From a checkpoint of a small sound classifier.
Training: adamw at rate 0.0047, 2800 steps, batches of 64, held-out accuracy 71%.
Rows from block 12 of a small sound classifier, named by matrix and row number. Rows with one number belong to one channel. Each number is 128 + 32 x the weight over its row's rms, rounded and kept within 0 to 255. All counts start at 0. Numbers have three digits each.
After each channel's rows are labels from the 100 clips, of 14976, where the channel reaches its highest value: "loudest band" is the band of the loudest frequency at the time of the peak. Only what is clearly more common there than usual is listed. The data: single notes of musical instruments (NSynth).
# convs0: expand pointwise conv (model.blocks.12.convs.0.weight, 800x200x1, standardized in use), inputs 134-199
# convs2: project pointwise conv (model.blocks.12.convs.2.weight, 200x800x1, standardized in use, transposed), outputs 134-199

convs0.425:125129129128129129128128082128132093128128112135128135131154119117128087107132127127128129129127128109133100124128115124091128127130129128125033127131124130129114128130128129127127128126145179114131
convs2.425:128127102129128122128123136128119127128129128118131128128119128127127094127125128130127129133127126125130143128130126127136130128127127127118151118129142127128139128129128129144129129129127128130125
loudest band: 500 to 1000 Hz

convs0.438:128128131125128155128128129128145089127129128128151151133114127120090116132131141116128130189088087126135156106130118106107128128128128128128194125133115130129127127129162128127131135152116093129124
convs2.438:128128122128128128128128128128128128160128135128128128128128129128128128128128128128128128128128128123128128128128128134132141128128128128134126128096128128132128127128128138117102128123133128128132
loudest band: 2000 to 4000 Hz

convs0.558:129128137128034145138111118129134069128128128199128115117145129139126153125145133124144145133127162128115119124128129133112124125132181128124128151187112138128123129115133113128129128130135244122134
convs2.558:111128128128128127128129131128126090127128127127128138128033095020128105128125127131128130128128128128128131128129000047051128128128128128108196125129130126128130128128129129138129128128118128130127
loudest band: 2000 to 4000 Hz

convs0.487:121129130128131137128128088128137088094127077137128136132128120121128136132130127126149129130125128126143101128108120120089117127128129128119127128140120130143126129131130124127127102128129128128129
convs2.487:126128107132131114128125137128116129128128128119130128128122128128127111127126128130127129131127127125129137128130126127137129128128127127119147117128137127128141128131128129138129129129114125129124
loudest band: 2000 to 4000 Hz

convs0.59:128128144128127141142150128128128099128126127136161130200078122018133087176093097153129131104128104044222125165119092127124150128136113128128127133117162118178057125136111136116128167133172128094176
convs2.59:129125103164136114128134128128129128138165117125132129103156127190128160098161132108127103129125122152124142126128186126167144128184130117127145126129121125118159129118128115151129133129103119131109
loudest band: 2000 to 4000 Hz

convs0.722:120134135134188066127145158149101103128128128093143166149101115134139052131104121142150141138050132107122128132128126128136156124123137082110128075107150127123192165137140135128128134124087130144124
convs2.722:118142137131134102127136165127093154124126119085131134133031128044127057135094109171127139133128128120138153129132004039101130128123161121101130094128171136126133128130130027139129126128114128156124
loudest band: 500 to 1000 Hz; 1000 to 2000 Hz

convs0.186:063146255128189142128119208063110124128123128137135171139131114120125129224129128118131222133124134116145121128130094123094129129168125127033128124146093157159092161196143107089123129088159127125180
convs2.186:125132109133126129103141141116128114128151125102128178127128128126068113127128128132128130187128163127094127109143126118047127128126132128128128092131209130125154128111128130130122128112101128131128
loudest band: 1000 to 2000 Hz

convs0.64:128121156128151158131083069137156087128123148173161126125143122118137142133153139111138129132128117040130082132111105137134133138178103129124126183132079097207054137141126059121132152142186127059205
convs2.64:117122130182146109130078057128126110125133135131140109119160129146119158113153135098127117127132090096129125129125148156131182128147113129125161131117098105160098142149201078135154167125149087104163
loudest band: 1000 to 2000 Hz

convs0.586:128121143128069232180122115147166074125129052210128158123131111131146131138141129140132122133124128142122129148126132107128112161130122128143175240133125127122113081071022122149138139198128188119127
convs2.586:058128104133137153128128124128130097152158117127128138123119075140045105088114128120126115134127119129153150140128127104227142131131128124041157128173127127099148150129215103140132133136105125161127
loudest band: 1000 to 2000 Hz; 2000 to 4000 Hz

convs0.509:124135141128084138128157127128135139111127130133127170132107129112127144141135122121126126128130170123122123181128045133138122128130127128127084140134119135128109129118128117128128128124139142148133
convs2.509:128128128130128128128127128128123129128128127128129129128126128120128124128127127129127128128127127127129133128129126127134129128127128128121151125128129128129127128131128129136128128128121128130128
loudest band: 1000 to 2000 Hz

convs0.766:118130146136200092126139152126105144128128128101149130116103116135125042119118125135132135155132129107111154131137130113170142123141129112063132086117135107127164159165169113127152140140105124132127
convs2.766:123128128146135102110134136172111148121125124107130128143086128092130089139097097148127143129128128125129139126130085091107134125156145114120132103127134132128144128131150043141128123152122127137118
loudest band: 1000 to 2000 Hz

convs0.92:116128134128127154128096045131155100128128129183131131129156117114145171136146130108142127134124123114131101128127103128116128128155112129107130171150084125145062133134084088128153138133164128089182
convs2.92:128130133125123138128135124128129053128127125171112131135107122091133175136128117128135153115129128125133128128128101075122128128128128128131128129130126135123107128119126128129127128128129128130131
loudest band: 1000 to 2000 Hz; 2000 to 4000 Hz

convs0.163:212128113128097095128142133135123154128128065117130110114131135141125060113128129126122126132132128119123124128116175139231129141146129128183119128098121124122188128121137129127127131127130128128119
convs2.163:128129072129125128128127128128128127128128126128127127129113127115128250127121115129127129120128124124029129128128120125129128128126137128129174129129133130126127127119127131159128127128127128132127
loudest band: 1000 to 2000 Hz

convs0.444:125061216128130139128130110128157080128128127127128142137127116236062135138125126127134130114127176126150050129128111122106128185128164128145127126131125131130117128131193129127126084125137128126131
convs2.444:128128107128129115128124129128119129128128128122129128128124128127127114128126128129127129129127127126129137128129122127131128128128128128120154119128134127128138128130128129140128128129122128129122
loudest band: 2000 to 4000 Hz

convs0.569:127127166128117129128126126166133167116127130162128124122116128137084137129178131121127094129128128128121158125225107088113131128135000128126029135131113107128127129128129091128129113129096143121130
convs2.569:122128128132128122087128135128128126128128127120128129128125127127128121128126128130128128129128128129129135128131127097076129128127128128121148000147169128128128128128129129145000128128115128131126
loudest band: 2000 to 4000 Hz; 1000 to 2000 Hz

convs0.254:172082118130135072129180139157126144125137114104134093118128153129121125119122130120094124134131118113127136127127137146190150128146114120157136113046126109151173119147129126134116139127129122092105
convs2.254:128127123133117132128162124128130127125129119130127124143122112086165125142114120127143138117129127085156128129128092126215133128103129128130132132130130128116123111116124172132119132129128128153106
loudest band: 500 to 1000 Hz

convs0.730:123137137131183000128136167150100090128128128088135124129088125129135029123109121152148138132146129124121128133128127130164137124119140123107125065130155172115160138134145139128129130128100128160125
convs2.730:119131139132129109127131149128091172127127127094132129130039128070127013128074107175127159136128129124131152129135000074121130128122136124111129095128167144125143128129131164130128123128113128146126
loudest band: 500 to 1000 Hz

convs0.630:115124091123117160123116024133168039127136104192122141134181116126121231137168135085126127132093127155126093107139123113085121149140112148125156169152048133125130134128130085131117113130119122119148
convs2.630:089155186127134125123115130127111132103110126120114125157104091041147104134096092129151178120133123049122112128128030121143128127140128124106131127159125133120127146135133120128130137132139127124143
loudest band: 500 to 1000 Hz

convs0.206:129118159128130126128156123175133112128128125117128127153129128104120116162125127126128138129142128082175126129127104132137163128141128128129121095086125135145123128133138128100063128071144128127152
convs2.206:126128077128127115128127126128129120131128127115116069118133127122128135100121094109128117096131120118114111127114127138251135128118146126128134129127127145128120128126127198134061129090130129131129
loudest band: 500 to 1000 Hz

convs0.201:045148157140197121129161220083000126125128127000125096129129129111126113117074127120124130126177128062129129135128126132185138128130125128123133074124124129137123177133117126128113162122116128119145
convs2.201:129159184127140112131146132128071114139132124103140089121175129136128146107144152090125124142131121085126121127127154194191136134151126141127136133126096113111122143115122125129116192129144120128151
loudest band: 500 to 1000 Hz

convs0.523:177093122127037157144128067145193114124136126164135061088223151157107255102197177038103102157123123128088069101119168184161128131137116137184137189104089120119128104066105114132110134136154127109133
convs2.523:178122126114070189139098057159207115144126132189075095089194127164113198115175130075127082095146136168087077114113157166129116147156118136197122224100052133139117094110108079119092122126169149086152
loudest band: 2000 to 4000 Hz

convs0.95:126126140128145128128082075135142115128128136161130123120149128134131155128143133108142127132127124112120101126123119132168129128162118128119127173128080116148096132144131071122130146135181126045171
convs2.95:115118137129143127128124125128128094140128133131128129129128123148128143131141125129128129127130130126131129128129127128129151128135104114129152128123115117155128128182128108128139144127130124104149
loudest band: 2000 to 4000 Hz

convs0.737:159119134130131101125103092149148146131129133137128038072237140178108240093201158022114097145129120112062046104105165182184132131175126131163126167094084126138155128137136089124108137121157129078131
convs2.737:169106114125068142135104091151183106143139133166098055077217147169103214077190129056098065102134119130100096122112177192166123135170104145188143248091045127156115102119113067132107134155163134081141
loudest band: 1000 to 2000 Hz

convs0.757:160141136131197080128138169125089056142121128085138117124109122132136051137106119139146142131154129111111128134128117138157137125120139119110119072129152128141168131134136142128128130128091190144117
convs2.757:126134133133130098128129159128097159128128128086134129129000129025128031128044110177125145135128129123130154128132018100131133128127137127112132175128165129126136128129128147133128126128123127150124
loudest band: 500 to 1000 Hz

convs0.58:120127136128110179128107039130158094128128129200132128127188120117130225132163134064128128121121122109124035118119107128126132129149114129139131225147077125148049134127119074128130138134190128075187
convs2.58:128133129115125251128128082128181108138122134221041131140143112112136255138147109118152134031138137150133090130125114125085115128125128132141122143132101140128113126103100115124123117124130131128141
loudest band: 2000 to 4000 Hz

convs0.228:098129110128125145126120079127148064123141117152128161085137096167117175117205168110138111177071101160063117070131124098081115154152100128100195149198072094106145166117141022151163129201110117127144
convs2.228:116131162127142104117067096137134137120105138123120075116159121120127156117164117087127128119129086078114089106121113140180137143239126119126133194122006127149132143151135033122127136132151124073142
loudest band: 2000 to 4000 Hz

convs0.759:126129142133204085127145170126095148128128129097144131120103121137129046119117126136135137146136131111111158131130130119169137125138131120045128069119138116119164148160160118128140140135101128137123
convs2.759:106129132141140095127129105255201157120126127101132149139045126054127048159103088167126162130128129125129148128132023069099137127127145114115134100142155131128151128136133046145129124127113126137115
loudest band: 500 to 1000 Hz

convs0.525:130126129128122172128117092130139116128128111239128120113149130141231174124150118108138121135125128131110114121015135132128124086134125130129130248243111127125127130030092105167130128134137131120130
convs2.525:109130106117127130128126128128127045127126091132101159129078086125129142135133117131133131114130128130131128128128056056066123128128128128113186128175128128127127128125128128173130125129127129129128
loudest band: 2000 to 4000 Hz; 1000 to 2000 Hz

convs0.535:126130135128092172128118108129131138126126110136127120128137129094127141241133103121127125130130128127133130126126099129138123085092126129143148230133120135122110129072100125160128121152135128156125
convs2.535:088128112140129122128173136128112128128128110112128157129007127070128103129104095131127129128128128125130142128128043000127129128127128128106181091143135128129127128131129128163129128128110128158128
loudest band: 2000 to 4000 Hz

convs0.60:121130140128124141128124089161135093128128128175128128132139099121179144128125128120147128089127122103124100127125116127125128128142123128116129185143122127137056133128058098128131140131167172098173
convs2.60:128130131131107117127136144128117138128128127102128128129115128128128128128119127132128129129118129149130141128133128112125129128122135128124129120211136128126149128127129135133128128128123128140112
loudest band: 2000 to 4000 Hz

convs0.527:128129131128090166128118097128145132128128120146017127124144129120123159126136129114125121132170136129123122124056127132141126128136127168217128157158115130127127129065083119170181128129124214120130
convs2.527:027132128132128128128130128128128123128128103128106153128072090054127127130128120127126124065128128133127138128128000000067129128128128128112160121182129127124128128128128128148137128130128128159128
loudest band: 2000 to 4000 Hz

convs0.589:109140139131160094128176197115087142154123131073146115161085135092124079127068092144109135105135128070170185145176108123162194124126148109120125078114181148190122135161119168147123158109138126129137
convs2.589:094152160131184099115124201063051168121096142087127142171094130089159072178071098165150178118149128097164155154136090124096117098101136131103095086123179127147118135164118171109140123111133126142142
loudest band: 1000 to 2000 Hz; 2000 to 4000 Hz

convs0.402:125091079128129130128129086128163086128128128131167134132130117171128039113128127114134129128128128126134106129126115124118128127128129128128121180125123156130119128130128127127127000125129128128138
convs2.402:128127119132128110128125139128117129128129128117132128128123128128127104127126128129126129132127127126129139128130128127137130128127127127118144114128140127128137128130128129135129129129124127129123
loudest band: 500 to 1000 Hz