A small sound classifier, trained from scratch: 184686 training examples.
Rows from block 12 of a small sound classifier, named by matrix and row number. Rows with one number belong to one channel. Each number is 128 + 32 x the weight over its row's rms, rounded and kept within 0 to 255. All counts start at 0.
After each channel's rows are labels from the 100 clips, of 14976, where the channel reaches its highest value: "strongest on" is what is common among them. Only what is clearly more common there than usual is listed. The data: single notes of musical instruments (NSynth).
# convs0: expand pointwise conv (model.blocks.12.convs.0.weight, 800x200x1, standardized in use), inputs 0-66
# convs1: depthwise width-3 conv (model.blocks.12.convs.1.weight, 800x1x3), a 3 kernel
# convs2: project pointwise conv (model.blocks.12.convs.2.weight, 200x800x1, standardized in use, transposed), outputs 0-66

convs0.161 [112  99 131 126 128 128 107 132 126 126 126 116 169 152 126 127 129 154 144 122  58 126 138 127 128 121 156 108 128 120  11  90 132 161 128 118 134 132 136 127 126 118 128 128 177 127 125 190 171 114 125 146 127 128 126 114 173 146 121  85 129 125 132 129  76 126 128]
convs1.161 [181 128 111]
convs2.161 [127 106 128 126 128 129 128 128 114 127 127 118 134 138  94 130 128 128 128 127 126 129 137 136 128 125 127 150 111 124 128 128 128 128 128 126 128 128 128 128 130 128 131 131 128 128 128 134 128 126 116 128 126 128 128  85 156 139 127  70 136  72 254 128 123 128 127]
strongest on: bass; mallet

convs0.411 [130 117 131 113 127 127 112 129 117 129 128  95 152 122 109 128 128 175 126 128  49 129 170 128 158 131 133  80 146 132   0 125 130 140 127 130 124 136 146 130 129 119 107 128 141 122 128 165 156 131 111 149 152 129 124  71 186 192 128  45 127 113 137 128  57 128 130]
convs1.411 [161 169 147]
convs2.411 [125 135 123  94  83 126  89 127 102 128 125 118 160 140  69 127 134 143 131 123  73 116 185 132 117 126 108 127 137 123 130 134 129 129 158 195 112 123 132 124 139 128 104 127 129 129 123  65 145 117 128 127 123 153 118  61 142 132  77  39 135 124 126 136  49 128 124]
strongest on: pitch class C

convs0.170 [143 128 148 129 127 124 125 125 118 105 128  69 151 128 129 128 129 187 137 122  37 128 149 130 179 128 128  45 205 126  75 128 143 127 128 114 125 138 143 128 131 128 103 128 127 120 128 144 139 127  98 150 121 128  84 110 181 128 115 118 133 127 159 128  93 128 128]
convs1.170 [157 175 135]
convs2.170 [110 114  95  59 108 127  75 128  96 129 120 147 126 146  65 128 166 130 130 130  87 120 173 124  67 126 116 135 124 123 107 136 132 130 162 210 123 117 155 125 136 119  88 125 136 128 126  56 165  88 125 105 113 146  88  50 126 107 108 107 148 131 132 128 115 148 116]
strongest on: pitch class C; octave 7

convs0.486 [129 116 149 112 128 128 116 143 125 111 120  97 161 127  99 128 116 182 128 113  60 128 178 122 164 125 129  81 161 126   0 127 140 151 127 124 128 141 170 129 128 115  98 128 152 118 123 166 153 125 110 158 159 136 117  75 207 178 122  33 127 115 151 130  38 120 145]
convs1.486 [138 160 172]
convs2.486 [127 132 127  90  91 124  93 134 108 112 125 118 165 138  59 126 130 161 129 121  69 119 189 130 126 117 118  99 139 125 126 137 139 132 152 163 115 124 143 126 139 124 115 121 135 127 129 108 158 103  99 143 123 149 116  68 173 202  48  16 126 116 123 133  19 126 124]
strongest on: pitch class C

convs0.165 [127 128 128 128 128 125 128 128 128 128 128 123 127 142 129 128 139 137 138  69  22 128 128 128 121 125 129  58 126 121  68 116 128 130 128 126 128 128 140 127 127 126 135 128 132 128 128 138 151 126 128 148 127 128 125 126 131 128 124 117 128 128 129 128  34 128 128]
convs1.165 [165 163 105]
convs2.165 [128 128 128 127 128 128 119 128 128 128 127 128 130 129  25 128 128 128 128 128 128 128 129 128 128 128 128 129 128 128 128 128 128 128 128 224 128 128 128 128 128 128 128 128 128 128 128 130 128 128 127 128 127 128 128  43 128 129 126 111 130 126 130 128 132 128 128]
strongest on: pitch class C; octave 7

convs0.664 [168 130 166 120 128 122 127 123 128  97 128 106 141 106 126 121 102 130 110 129  75 128 142 117 189 128 121  60 201 130   5 131 139 128 128 134 116 143 129 142 129 129  90 128 125  98 129 124 128 128 116 137 139 130 106 113 173 145 130  82 128 119 151 127  94 109 137]
convs1.664 [168 156 155]
convs2.664 [126 125 126  87 128 139  62 128 116  90  76 128 169 124  60 131 131 128 101 128  97 126 198 129 123 127  94  96 156 127 129 130 130 129 163 255 122 121 141 125 136 128  76 124 129 127 145   6 144  98 124 125 124 168 128  73 133 128 127  91 131 123 136 128  97 130 123]
strongest on: pitch class C

convs0.295 [128 133 125 125 128 187 151 129 123 129 128 125 152 255 121 196 138 158 147 129 120 128 123 128 126 127 130 130 127 127 102 105 127 140 143 165 131  65 128 120 132 130 129 128 143 143 128 137 140 124 120 153 130 130 129 127 173 175  85 101  99 146 125 135  76 130 128]
convs1.295 [ 85 155 151]
convs2.295 [127 112 130 126 134 132 134   0 128 127 123 132 132 134 130 129 128 113 128 131 126 128 133 143 128 128 127 143 128 128 128 129 128 128 128 127 133 128 128 129 120 128 107 128 128 125 156 142 128 136 124 155 128 128 128 128 117 117 124 120 129 125 103 127 130 129 142]
strongest on: bass; mallet

convs0.526 [181 120 150 138 164 139 122 126 141 128 134 113 139 115 124 129 113 124  99 137 103 157 141 164 160 138 124  36 215 134  96 122 157 125 114 163 113 148 148 157 131 114  69 143 127  95 140 112 153 127 130 128 157 137 126  68 160 136 157  64 113 118 132 115  96 115 126]
convs1.526 [137 182 134]
convs2.526 [132 159 131 125 128 152 123 128 126 121 133  67 141 149 116 123 129 133 122 103 121 137 147 189 132 128 119  99 175 127 117 105 134  91 120 150  58 125 113 101 200 125 121 164  73  67 123  48 146 130 132 114 139 139 137  92 131 124 156 104 119 128 129 103 122 132 118]
strongest on: pitch class C

convs0.673 [117 139 122  97 113 128 135 118  90 129 112 111 167 161  96 128 136 131 150 123  99 123 143 134 120 105 177 199  80 101 172 106  67 131 133  87 120  88  85 117 135 176 200 130 121 198 118 129 124 127  92 131 101 121 123 141 109 143 126 158 160  79 130 119 151 128 126]
convs1.673 [ 81 134 157]
convs2.673 [ 71 140  84  84 119 167 132 152  77 159 133 115 171 157  62 135 179 115 158 127 103 130 167 164  69  90 141 219  57  74 171 128 117 134 146 112 130  88 112 130 128 136 144 130 123 149 133 153 131 112 102 152 147 130 138 116 126 139 114 121 127 110 124 127 113 160 151]
strongest on: bass; octave 7; pitch class: D