config.toml
model = "sound classifier"
num_classes = 12
arch = "mobilenet_v2"
expansion = 4
label_smoothing = 0.2
lr = 0.0047
beta1 = 0.8
eps = 1e-08
ema_decay = 0.99
batch_size = 64
Rows from block 12 of a small sound classifier, named by matrix and row number. Rows with one number belong to one channel. Each number is 128 + 24 x the weight over its row's rms, rounded and kept within 0 to 255. All counts start at 0. Numbers have three digits each.
After each channel's rows are labels from the 100 clips, of 14976, where the channel reaches its highest value: "strongest on" is what is common among them. Only what is clearly more common there than usual is listed. The data: single notes of musical instruments (NSynth).
# convs0: expand pointwise conv (model.blocks.12.convs.0.weight, 800x200x1, standardized in use), inputs 134-199
# convs2: project pointwise conv (model.blocks.12.convs.2.weight, 200x800x1, standardized in use, transposed), outputs 134-199

convs0.749:130129115131138103128156119128111128128128128116130128133124126111150134128123127131144152129141128129118079129127128128090134122087140121175128090123145145117159131131082137128120094116095128137124
convs2.749:134123092176105125128146126190134124130144130128121113115140132136129169103130130110127127126128128136104114128128156135111144128107138126150145128126130132129128127124093131148124129127128119129129
strongest on: pitch class F

convs0.411:164083117128116129138197126148135124128135113129135145146115128122130105140116128144128131128128128129140142141129126125124128128121128127147129122057142123125137112125124147128126127128128128130105
convs2.411:161107091122108143127139125128150115139165128141150143128130144170117128133132183139128126157128173192130151128154178130126120128123119131142098131125140101125146127097129127104128128128129129127104
strongest on: pitch class C

convs0.204:144116122128118128128136052129192123128132122131128130129126127125128125125128128128128128128133127127134120128112126127149128147130125128165129199113090125127126124086114126113128130130131128125131
convs2.204:119129122139127128128124128234127127126126128110117126129112127062128138128119089128128129099128118113128130128126071105090128128129129128128174164133127128128123128128207061163127128127129128128130
strongest on: mallet; octave 1

convs0.560:154129132128081140148140116132152138120135103143105116130131131121136141135131113125127126108134128127127120128118124133135120126103129136185125159130132145084122128098079135156122080127136171145083
convs2.560:110128125132128124128129129128126130127128125127131128128132130134125151128142131112122123135122124132121134128129127089118128128128128128115146126228128128128131248128132128145139127148110119137116
strongest on: mallet

convs0.116:135128222128128136156134132167127138128128128123128109160132130145125070110128128126127127129131128128197118128079132138149128128133129128127007130089118128112155128125135129117122128126124185132116
convs2.116:128129098131127130128128128128128127128128127128128094125145128143128213125130128089128128128128122136102128128128142128146128128127130129128138128213128129127127127122155129138128126128128129130127
strongest on: bass; mallet

convs0.93:128135126128126133125113119093128107125128128146121172139127112118182135152140127140157177121128129149126104138097087123092097128121122145131128136174128128155063128128108112128130124145144128064165
convs2.93:128128112135113139128137124128138110127162100099116150115126127130127138129130129129130129127128153147063128127129132120078128128121129128130138059132161128112145128084120128158121127129097128131098
strongest on: pitch class E

convs0.31:127140157128129106128128141072117141149128128118178126127124128143133114128127124147152128126138128122100123141128081128135127128127129128128127127131136130127127129129128125128129133128123128135131
convs2.31:128129123131128128128148130127126118128129127126129140131118127125128131128125126131128130129128128142132132128130125108117129128126130128126135125131129130126129128127128053137127127128111128140127
strongest on: pitch class E

convs0.450:192097110123095102131156128142142150128137117112115109118130156143142129123126130132134130118155134135115127143113154161169120128114127129196119127096137120092165105088115141128119124128116133134080
convs2.450:123113098146124121132153147114114107103138111110107127142094112087126117130098103137128132110116119120132136124120096096092129136114135131119167108151157141129126132128121160151130127128127132147135
strongest on: mallet; octave 2

convs0.595:127132157128107128133165125129142131125127129126127139127134084107128136202130127124127127128134128120130125128153087105133124113106127129128097119146132186121122126116103156128126117129115152191132
convs2.595:128128104128128128128127129128124128128128127128129128128125128125128114128126128130127128129127127127128132128128126127131128128127128128125137123128129128128128128128128129131128128128127128129127
strongest on: pitch class D; octave 4; note: D4; note: D5

convs0.734:123099132129165098128144152125099134128128124095135122126124123132132082141110126133141135130138129151116127130128128130148135126117136121115000051129144128116167139131133136128128110128098127145121
convs2.734:128132134154128126128129145128115137129128130100130129130073128101128066128103118139127133129128127118136142128130106126136130128125139128121131113128153129128128127128127144131128128128127128140128
strongest on: pitch class F; octave 5; note: F5

convs0.441:123129118128129137128130107093132071128128128131128132166214117106140131132128127128135129128128128125140112128128108122111090108128129128123127127140125130129120129129128128128127127127128128128134
convs2.441:128127059131128116128125136128118127128129128121132128128099128062127092126120129129126129135127127127128138128131053099132131128127127127123159114128137125128144128129128129139129130129125127129126
strongest on: pitch class D; octave 4; note: D4

convs0.105:141129133128129114128149137128123152128135128116148115101139170153126120124128129125111110130115129123120123128120174134167128128146129127128126130113125128122182117060134128128122128127128128128119
convs2.105:082128127077127128128128128128128128129101128127123126126130119103126138124129104110124122121128127128128129128128058112129106128128128126108151128128071141129118128125128128150128129128128132129122
strongest on: octave 2

convs0.187:126115095100106161132121109141156114127146121157104201127124115144129133135143128145138119127100130180129143122141131076071058125118120128104139145178126126099124128111126116137187080150089137149101
convs2.187:126136150160151126127139178089088125115143106082130196139102125118128091140114122151130143171129130121131174129137110091057119115130153130125121078131148133107144141114137133143155128128094134170127
strongest on: pitch class A; octave 6; note: A6

convs0.748:126131133132168093127136148130101116133128128100150130130108122130136073123112123138144138133132130114119130094128126127147139125124134120114124095125145126118211142140146134128128119128099121138125
convs2.748:122132130131131120126131144128113140127127126112130137137075128078128086131101114145127143129128128126133142128130065088093129128124139127116129116128146130127131128129129140135128127128120128142125
strongest on: pitch class F; octave 5; note: F5; octave 6

convs0.159:186105131128128100128158134144127149128128127113132103111131146146124110112127130126119121131136129121123128128122148155187130130139128128145122128076128116122156122126134131128124131126128128125103
convs2.159:128128085158127128128126128128128122128128127128127117128125127091128189121125115119128127116128120123128128128128106124130130128128128127128170129135128127129124128126128128144128129128129128128129
strongest on: mallet

convs0.191:113124128128129112128123106135142187129132128145129235127093127157128146127143134146196128129128128150128104128136128128130128132137119128086128146156109124127114130126131119128125130131137127107136
convs2.191:127130123128127129117130128126128127128128125108128168128127127128129127127128127129128129141128128128080128128128127106128128128127130128128128105129129130126128166120136129130128128128128128130128
strongest on: pitch class A; note: A3

convs0.173:114157130128127139128116112130135126128128125146102159158117095106154115155124124151159158120125126130150117127129113116098100128098128136084115134220124163074114142128126122124127103128110127158130
convs2.173:115127139111112172128125125128130128129127129179053194126114058121186132150130094126209127041190144128125126136127114064102108128121128134129120132131125129127128042118128127128128113121129152128128
strongest on: pitch class A; octave 3; note: A3; organ

convs0.446:124129064128129041122133082106138091135128128137128140133128121111163142133129127119129203130125214171136111129128115122109128127129129128123127128131120130129127128130130125127158127185128128128129
convs2.446:128128096129128122128127134128124121128128128120131128128116128112127107128124128129127129132127126126132138128129114113129128128127128127124141103129136128127139128127128129139128128128120128130121
strongest on: pitch class D

convs0.69:119132134129139130163147127133128128134128127122149131139127122076130099145118099129150129128127128096239117128128120123122128128126129132122127129146126131124124139128117104130131127136127128133133
convs2.69:124131127127129122128145139128116129128127127112130083132109119122128130128121117124128133129123096148129139128130108055049130128126138127123136114131136136126141128128128079157128124127100128140117
strongest on: pitch class F; octave 5; note: F5; note: F4

convs0.107:084158138129140156128125126109127119128127128131129194160105077112177106153122114151176161121134127120147128133126086096081115123129133128067116131216124131110092158128132124121137128131126126157142
convs2.107:115127135117111154115130129128128114128128123127084222153066054094141097179097096177161157102134160128149169152152085059014111128112129135115130127150132135127118124123128128130125107115117147147128
strongest on: pitch class A; note: A4

convs0.514:175113118126040161137125081140189104127130121173119111124164131122136176125149136101136123120134125121120074122100131146126115130117124144195124187108116141120102093075073127126113124128154147115137
convs2.514:147135120115087168129126105130162126131116123151077114134147128104134164141129104111132127059155137132129103131118115138108112129129131136185115211121093146134102103117100119126103115119152145120135
strongest on: pitch class D; octave 7

convs0.681:131127143109142119128124120144128117169128128128128131198127091128128002125128128128128128128000128126125111121124127128121128172146125128128128129122127132133167128135147127129130078122136128112135
convs2.681:131123115130126128128129128128128127128128127128128125128122128115128157128125127124126128129128128128128130128129113125136128128126129130129162143255129129127128125124127045154127127128128128130127
strongest on: bass; pitch class E

convs0.647:133117121129116130128127112133136121126127126130095223195055088067165024178084061187167156073121126134179124129080032083024114128112133128128103127139143145132092130132113140114131103129129163134134
convs2.647:127130151129128129128100124130138144126125134133128103100203127145125223116195130066127119132127099123089095123116128139150127128226119129127130147129053122131130135130131088126128136130146128109147
strongest on: octave 1

convs0.728:127060131172156108128146161164104139128128129090133125129115127131130075140104126137138133131143129123120129134128128130148133170112138082121123085000159124117170135131134143128128128128106128155088
convs2.728:128128129129129121128129140128118141128128126117129128148052128000128098127091107137127160129128128096128131128129000123133130128127138128124130117128149129128133128129128133133128126128126128134125
strongest on: pitch class F; octave 5; note: F5; note: F4

convs0.368:128126124127105148128168096129146098128136052137114128128134120129124102130139132123139152128121128128130105120128126128124121141130137128129063142155119167087132131077128125127127127118114156150129
convs2.368:129127101144126128128127128128128128128129121128128128128123128125128164128127126128127129129127127128123132128129124110128129128127132124128166255130132128126134127121128127163128128128120128131119
strongest on: pitch class D

convs0.659:101148157129191117128092174119093138128120146112134140146096107112143033133100105166167146113134128099153132131127097125139136125140127128060121112151123126141091159166145124116125138124146126120166
convs2.659:128124136128132127121080117128134135134125143169129120082168128176127162095170133097132096118130126117096111128125162137134130128145123128122125157127119121155098134138131111121128140128144128110149
strongest on: bass; pitch class B

convs0.125:147129135128130119128128126255125138128135128122129123123101128132127113124128128122128106131130128126126085128128130132155128128143128128129128169126118128124142129128131125128128129128129149128128
convs2.125:128128042132126129128127127128128124128128128128128121115156128153128216119142128109127118128128127129120128128128161128143128128127128128128138129128128128127126128112128128133128128128128128129127
strongest on: bass; mallet

convs0.307:132128144128099138128128088128147119128128124148000128126147128144127075126147059115126127128162128132139077119127126128123139128128128106131128150127121129092141109135128126128127128127116128150118
convs2.307:129127094130126129128128128128128128128129126128128128128124128125128174128127127128127129129127126128128131128128127125128128128124130127128165129128000128126130127122128129159128128128127128131126
strongest on: bass; mallet

convs0.349:227031091128096100128128074179141155128128136127128093105153150136128162116135147100114114130148128127118119128125163166214128128128112129164128134105124103127129115125127129128127130127132128127118
convs2.349:090123131104125156128121127128130105102103125128126111131127121088128132115127121109087123132071061107125132082127094113120126128144126135098170131155123129141085123131128128145129129129148134125159
strongest on: octave 2; octave 1

convs0.646:127143128128129126128128129128127128128128128127128153127128128130128000128128128128128162128128128128128131128128129128128128128128151128000087033128129128128128128128128128128128128128073128128128
convs2.646:017122127129127128128128128128128128128129128128128125126130130131128131122129129126136124128127128128126128128128100129129131128128128126130146129127128138128128128127128128138128129127129126129128
strongest on: octave 1

convs0.418:111128128139207098115128154133099148131130134124127129125127134140126127127128128131127127129124128144125136128131131125126128128137129121118133091117132128159162135191143108129136125124122128102120
convs2.418:145137122123133113136130132129119149156141171128142124100153151190125129111150160128128109155137144166114130133145193156158127129134083150128132109118129118134174140174146126111127132128099106108115
strongest on: pitch class F; pitch class F#

convs0.80:097129130128147130128130118128128120128128128133128155132111127116167084138129128147184134129128128121128127128128117128115128128127118128125129108141128133126112131138114125129129127129129128121134
convs2.80:128128129128128127128138133128124129129128128119129130129110127133128125128120124137128130128128128127130133128129122127088129128127128128126128115128137129128139128128128133128128127128127128133128
strongest on: pitch class F; note: F5; note: F4

convs0.182:195106132128114105135137135149126144128128123114130118116130149144120098116128129126109126131138129119125128128121138136186129129140128128167124127070128120116160128124136131128126134127127128127109
convs2.182:128129108129127128128127128128127126128128128127127120128121128104128146127120120128128128106128126126128129128128110126129129128128128128128146129128128128128124128122128128138128128128128128128128
strongest on: bass

convs0.119:167087135128129111128128135137126142128128129116128115118133131139125109121129130125126127130135128126125155128127134136169128128140129128130124128087121128125167128128139129128124128125128152127120
convs2.119:143128099127127115128128128128128127128128128128128118040154137199128171083161129120128088128128128183063128128128192128136128128128128128135130128128128128128165128119128128130128128128128128128071
strongest on: bass; mallet

convs0.664:161124119128111151136187133124128116126128126128140177189069129081129067156077118186126140118126131132211171152141110106082130127093128128138129104107177128128130114118121175128128126128125128165118
convs2.664:163100034125125129128143127128132116158153128129139156137123139169125098133127146170119125138114185181136148131158198128096128128102128120137117128113159109127166112096128135123128128128097128128076
strongest on: pitch class C

convs0.366:128128128128098148118128101128135119181128128130128128129136128126123141129136128114128125128052128133130120124127126128129128128128128128132127144132126129057125178119128128128068128127131128127131
convs2.366:128129121125103131128127128128176128127126127128122130130126125122129176131137120129130128121129128134131129128128119123111124128126130129127151128129128133127128127125127058143127124128127131131123
strongest on: pitch class D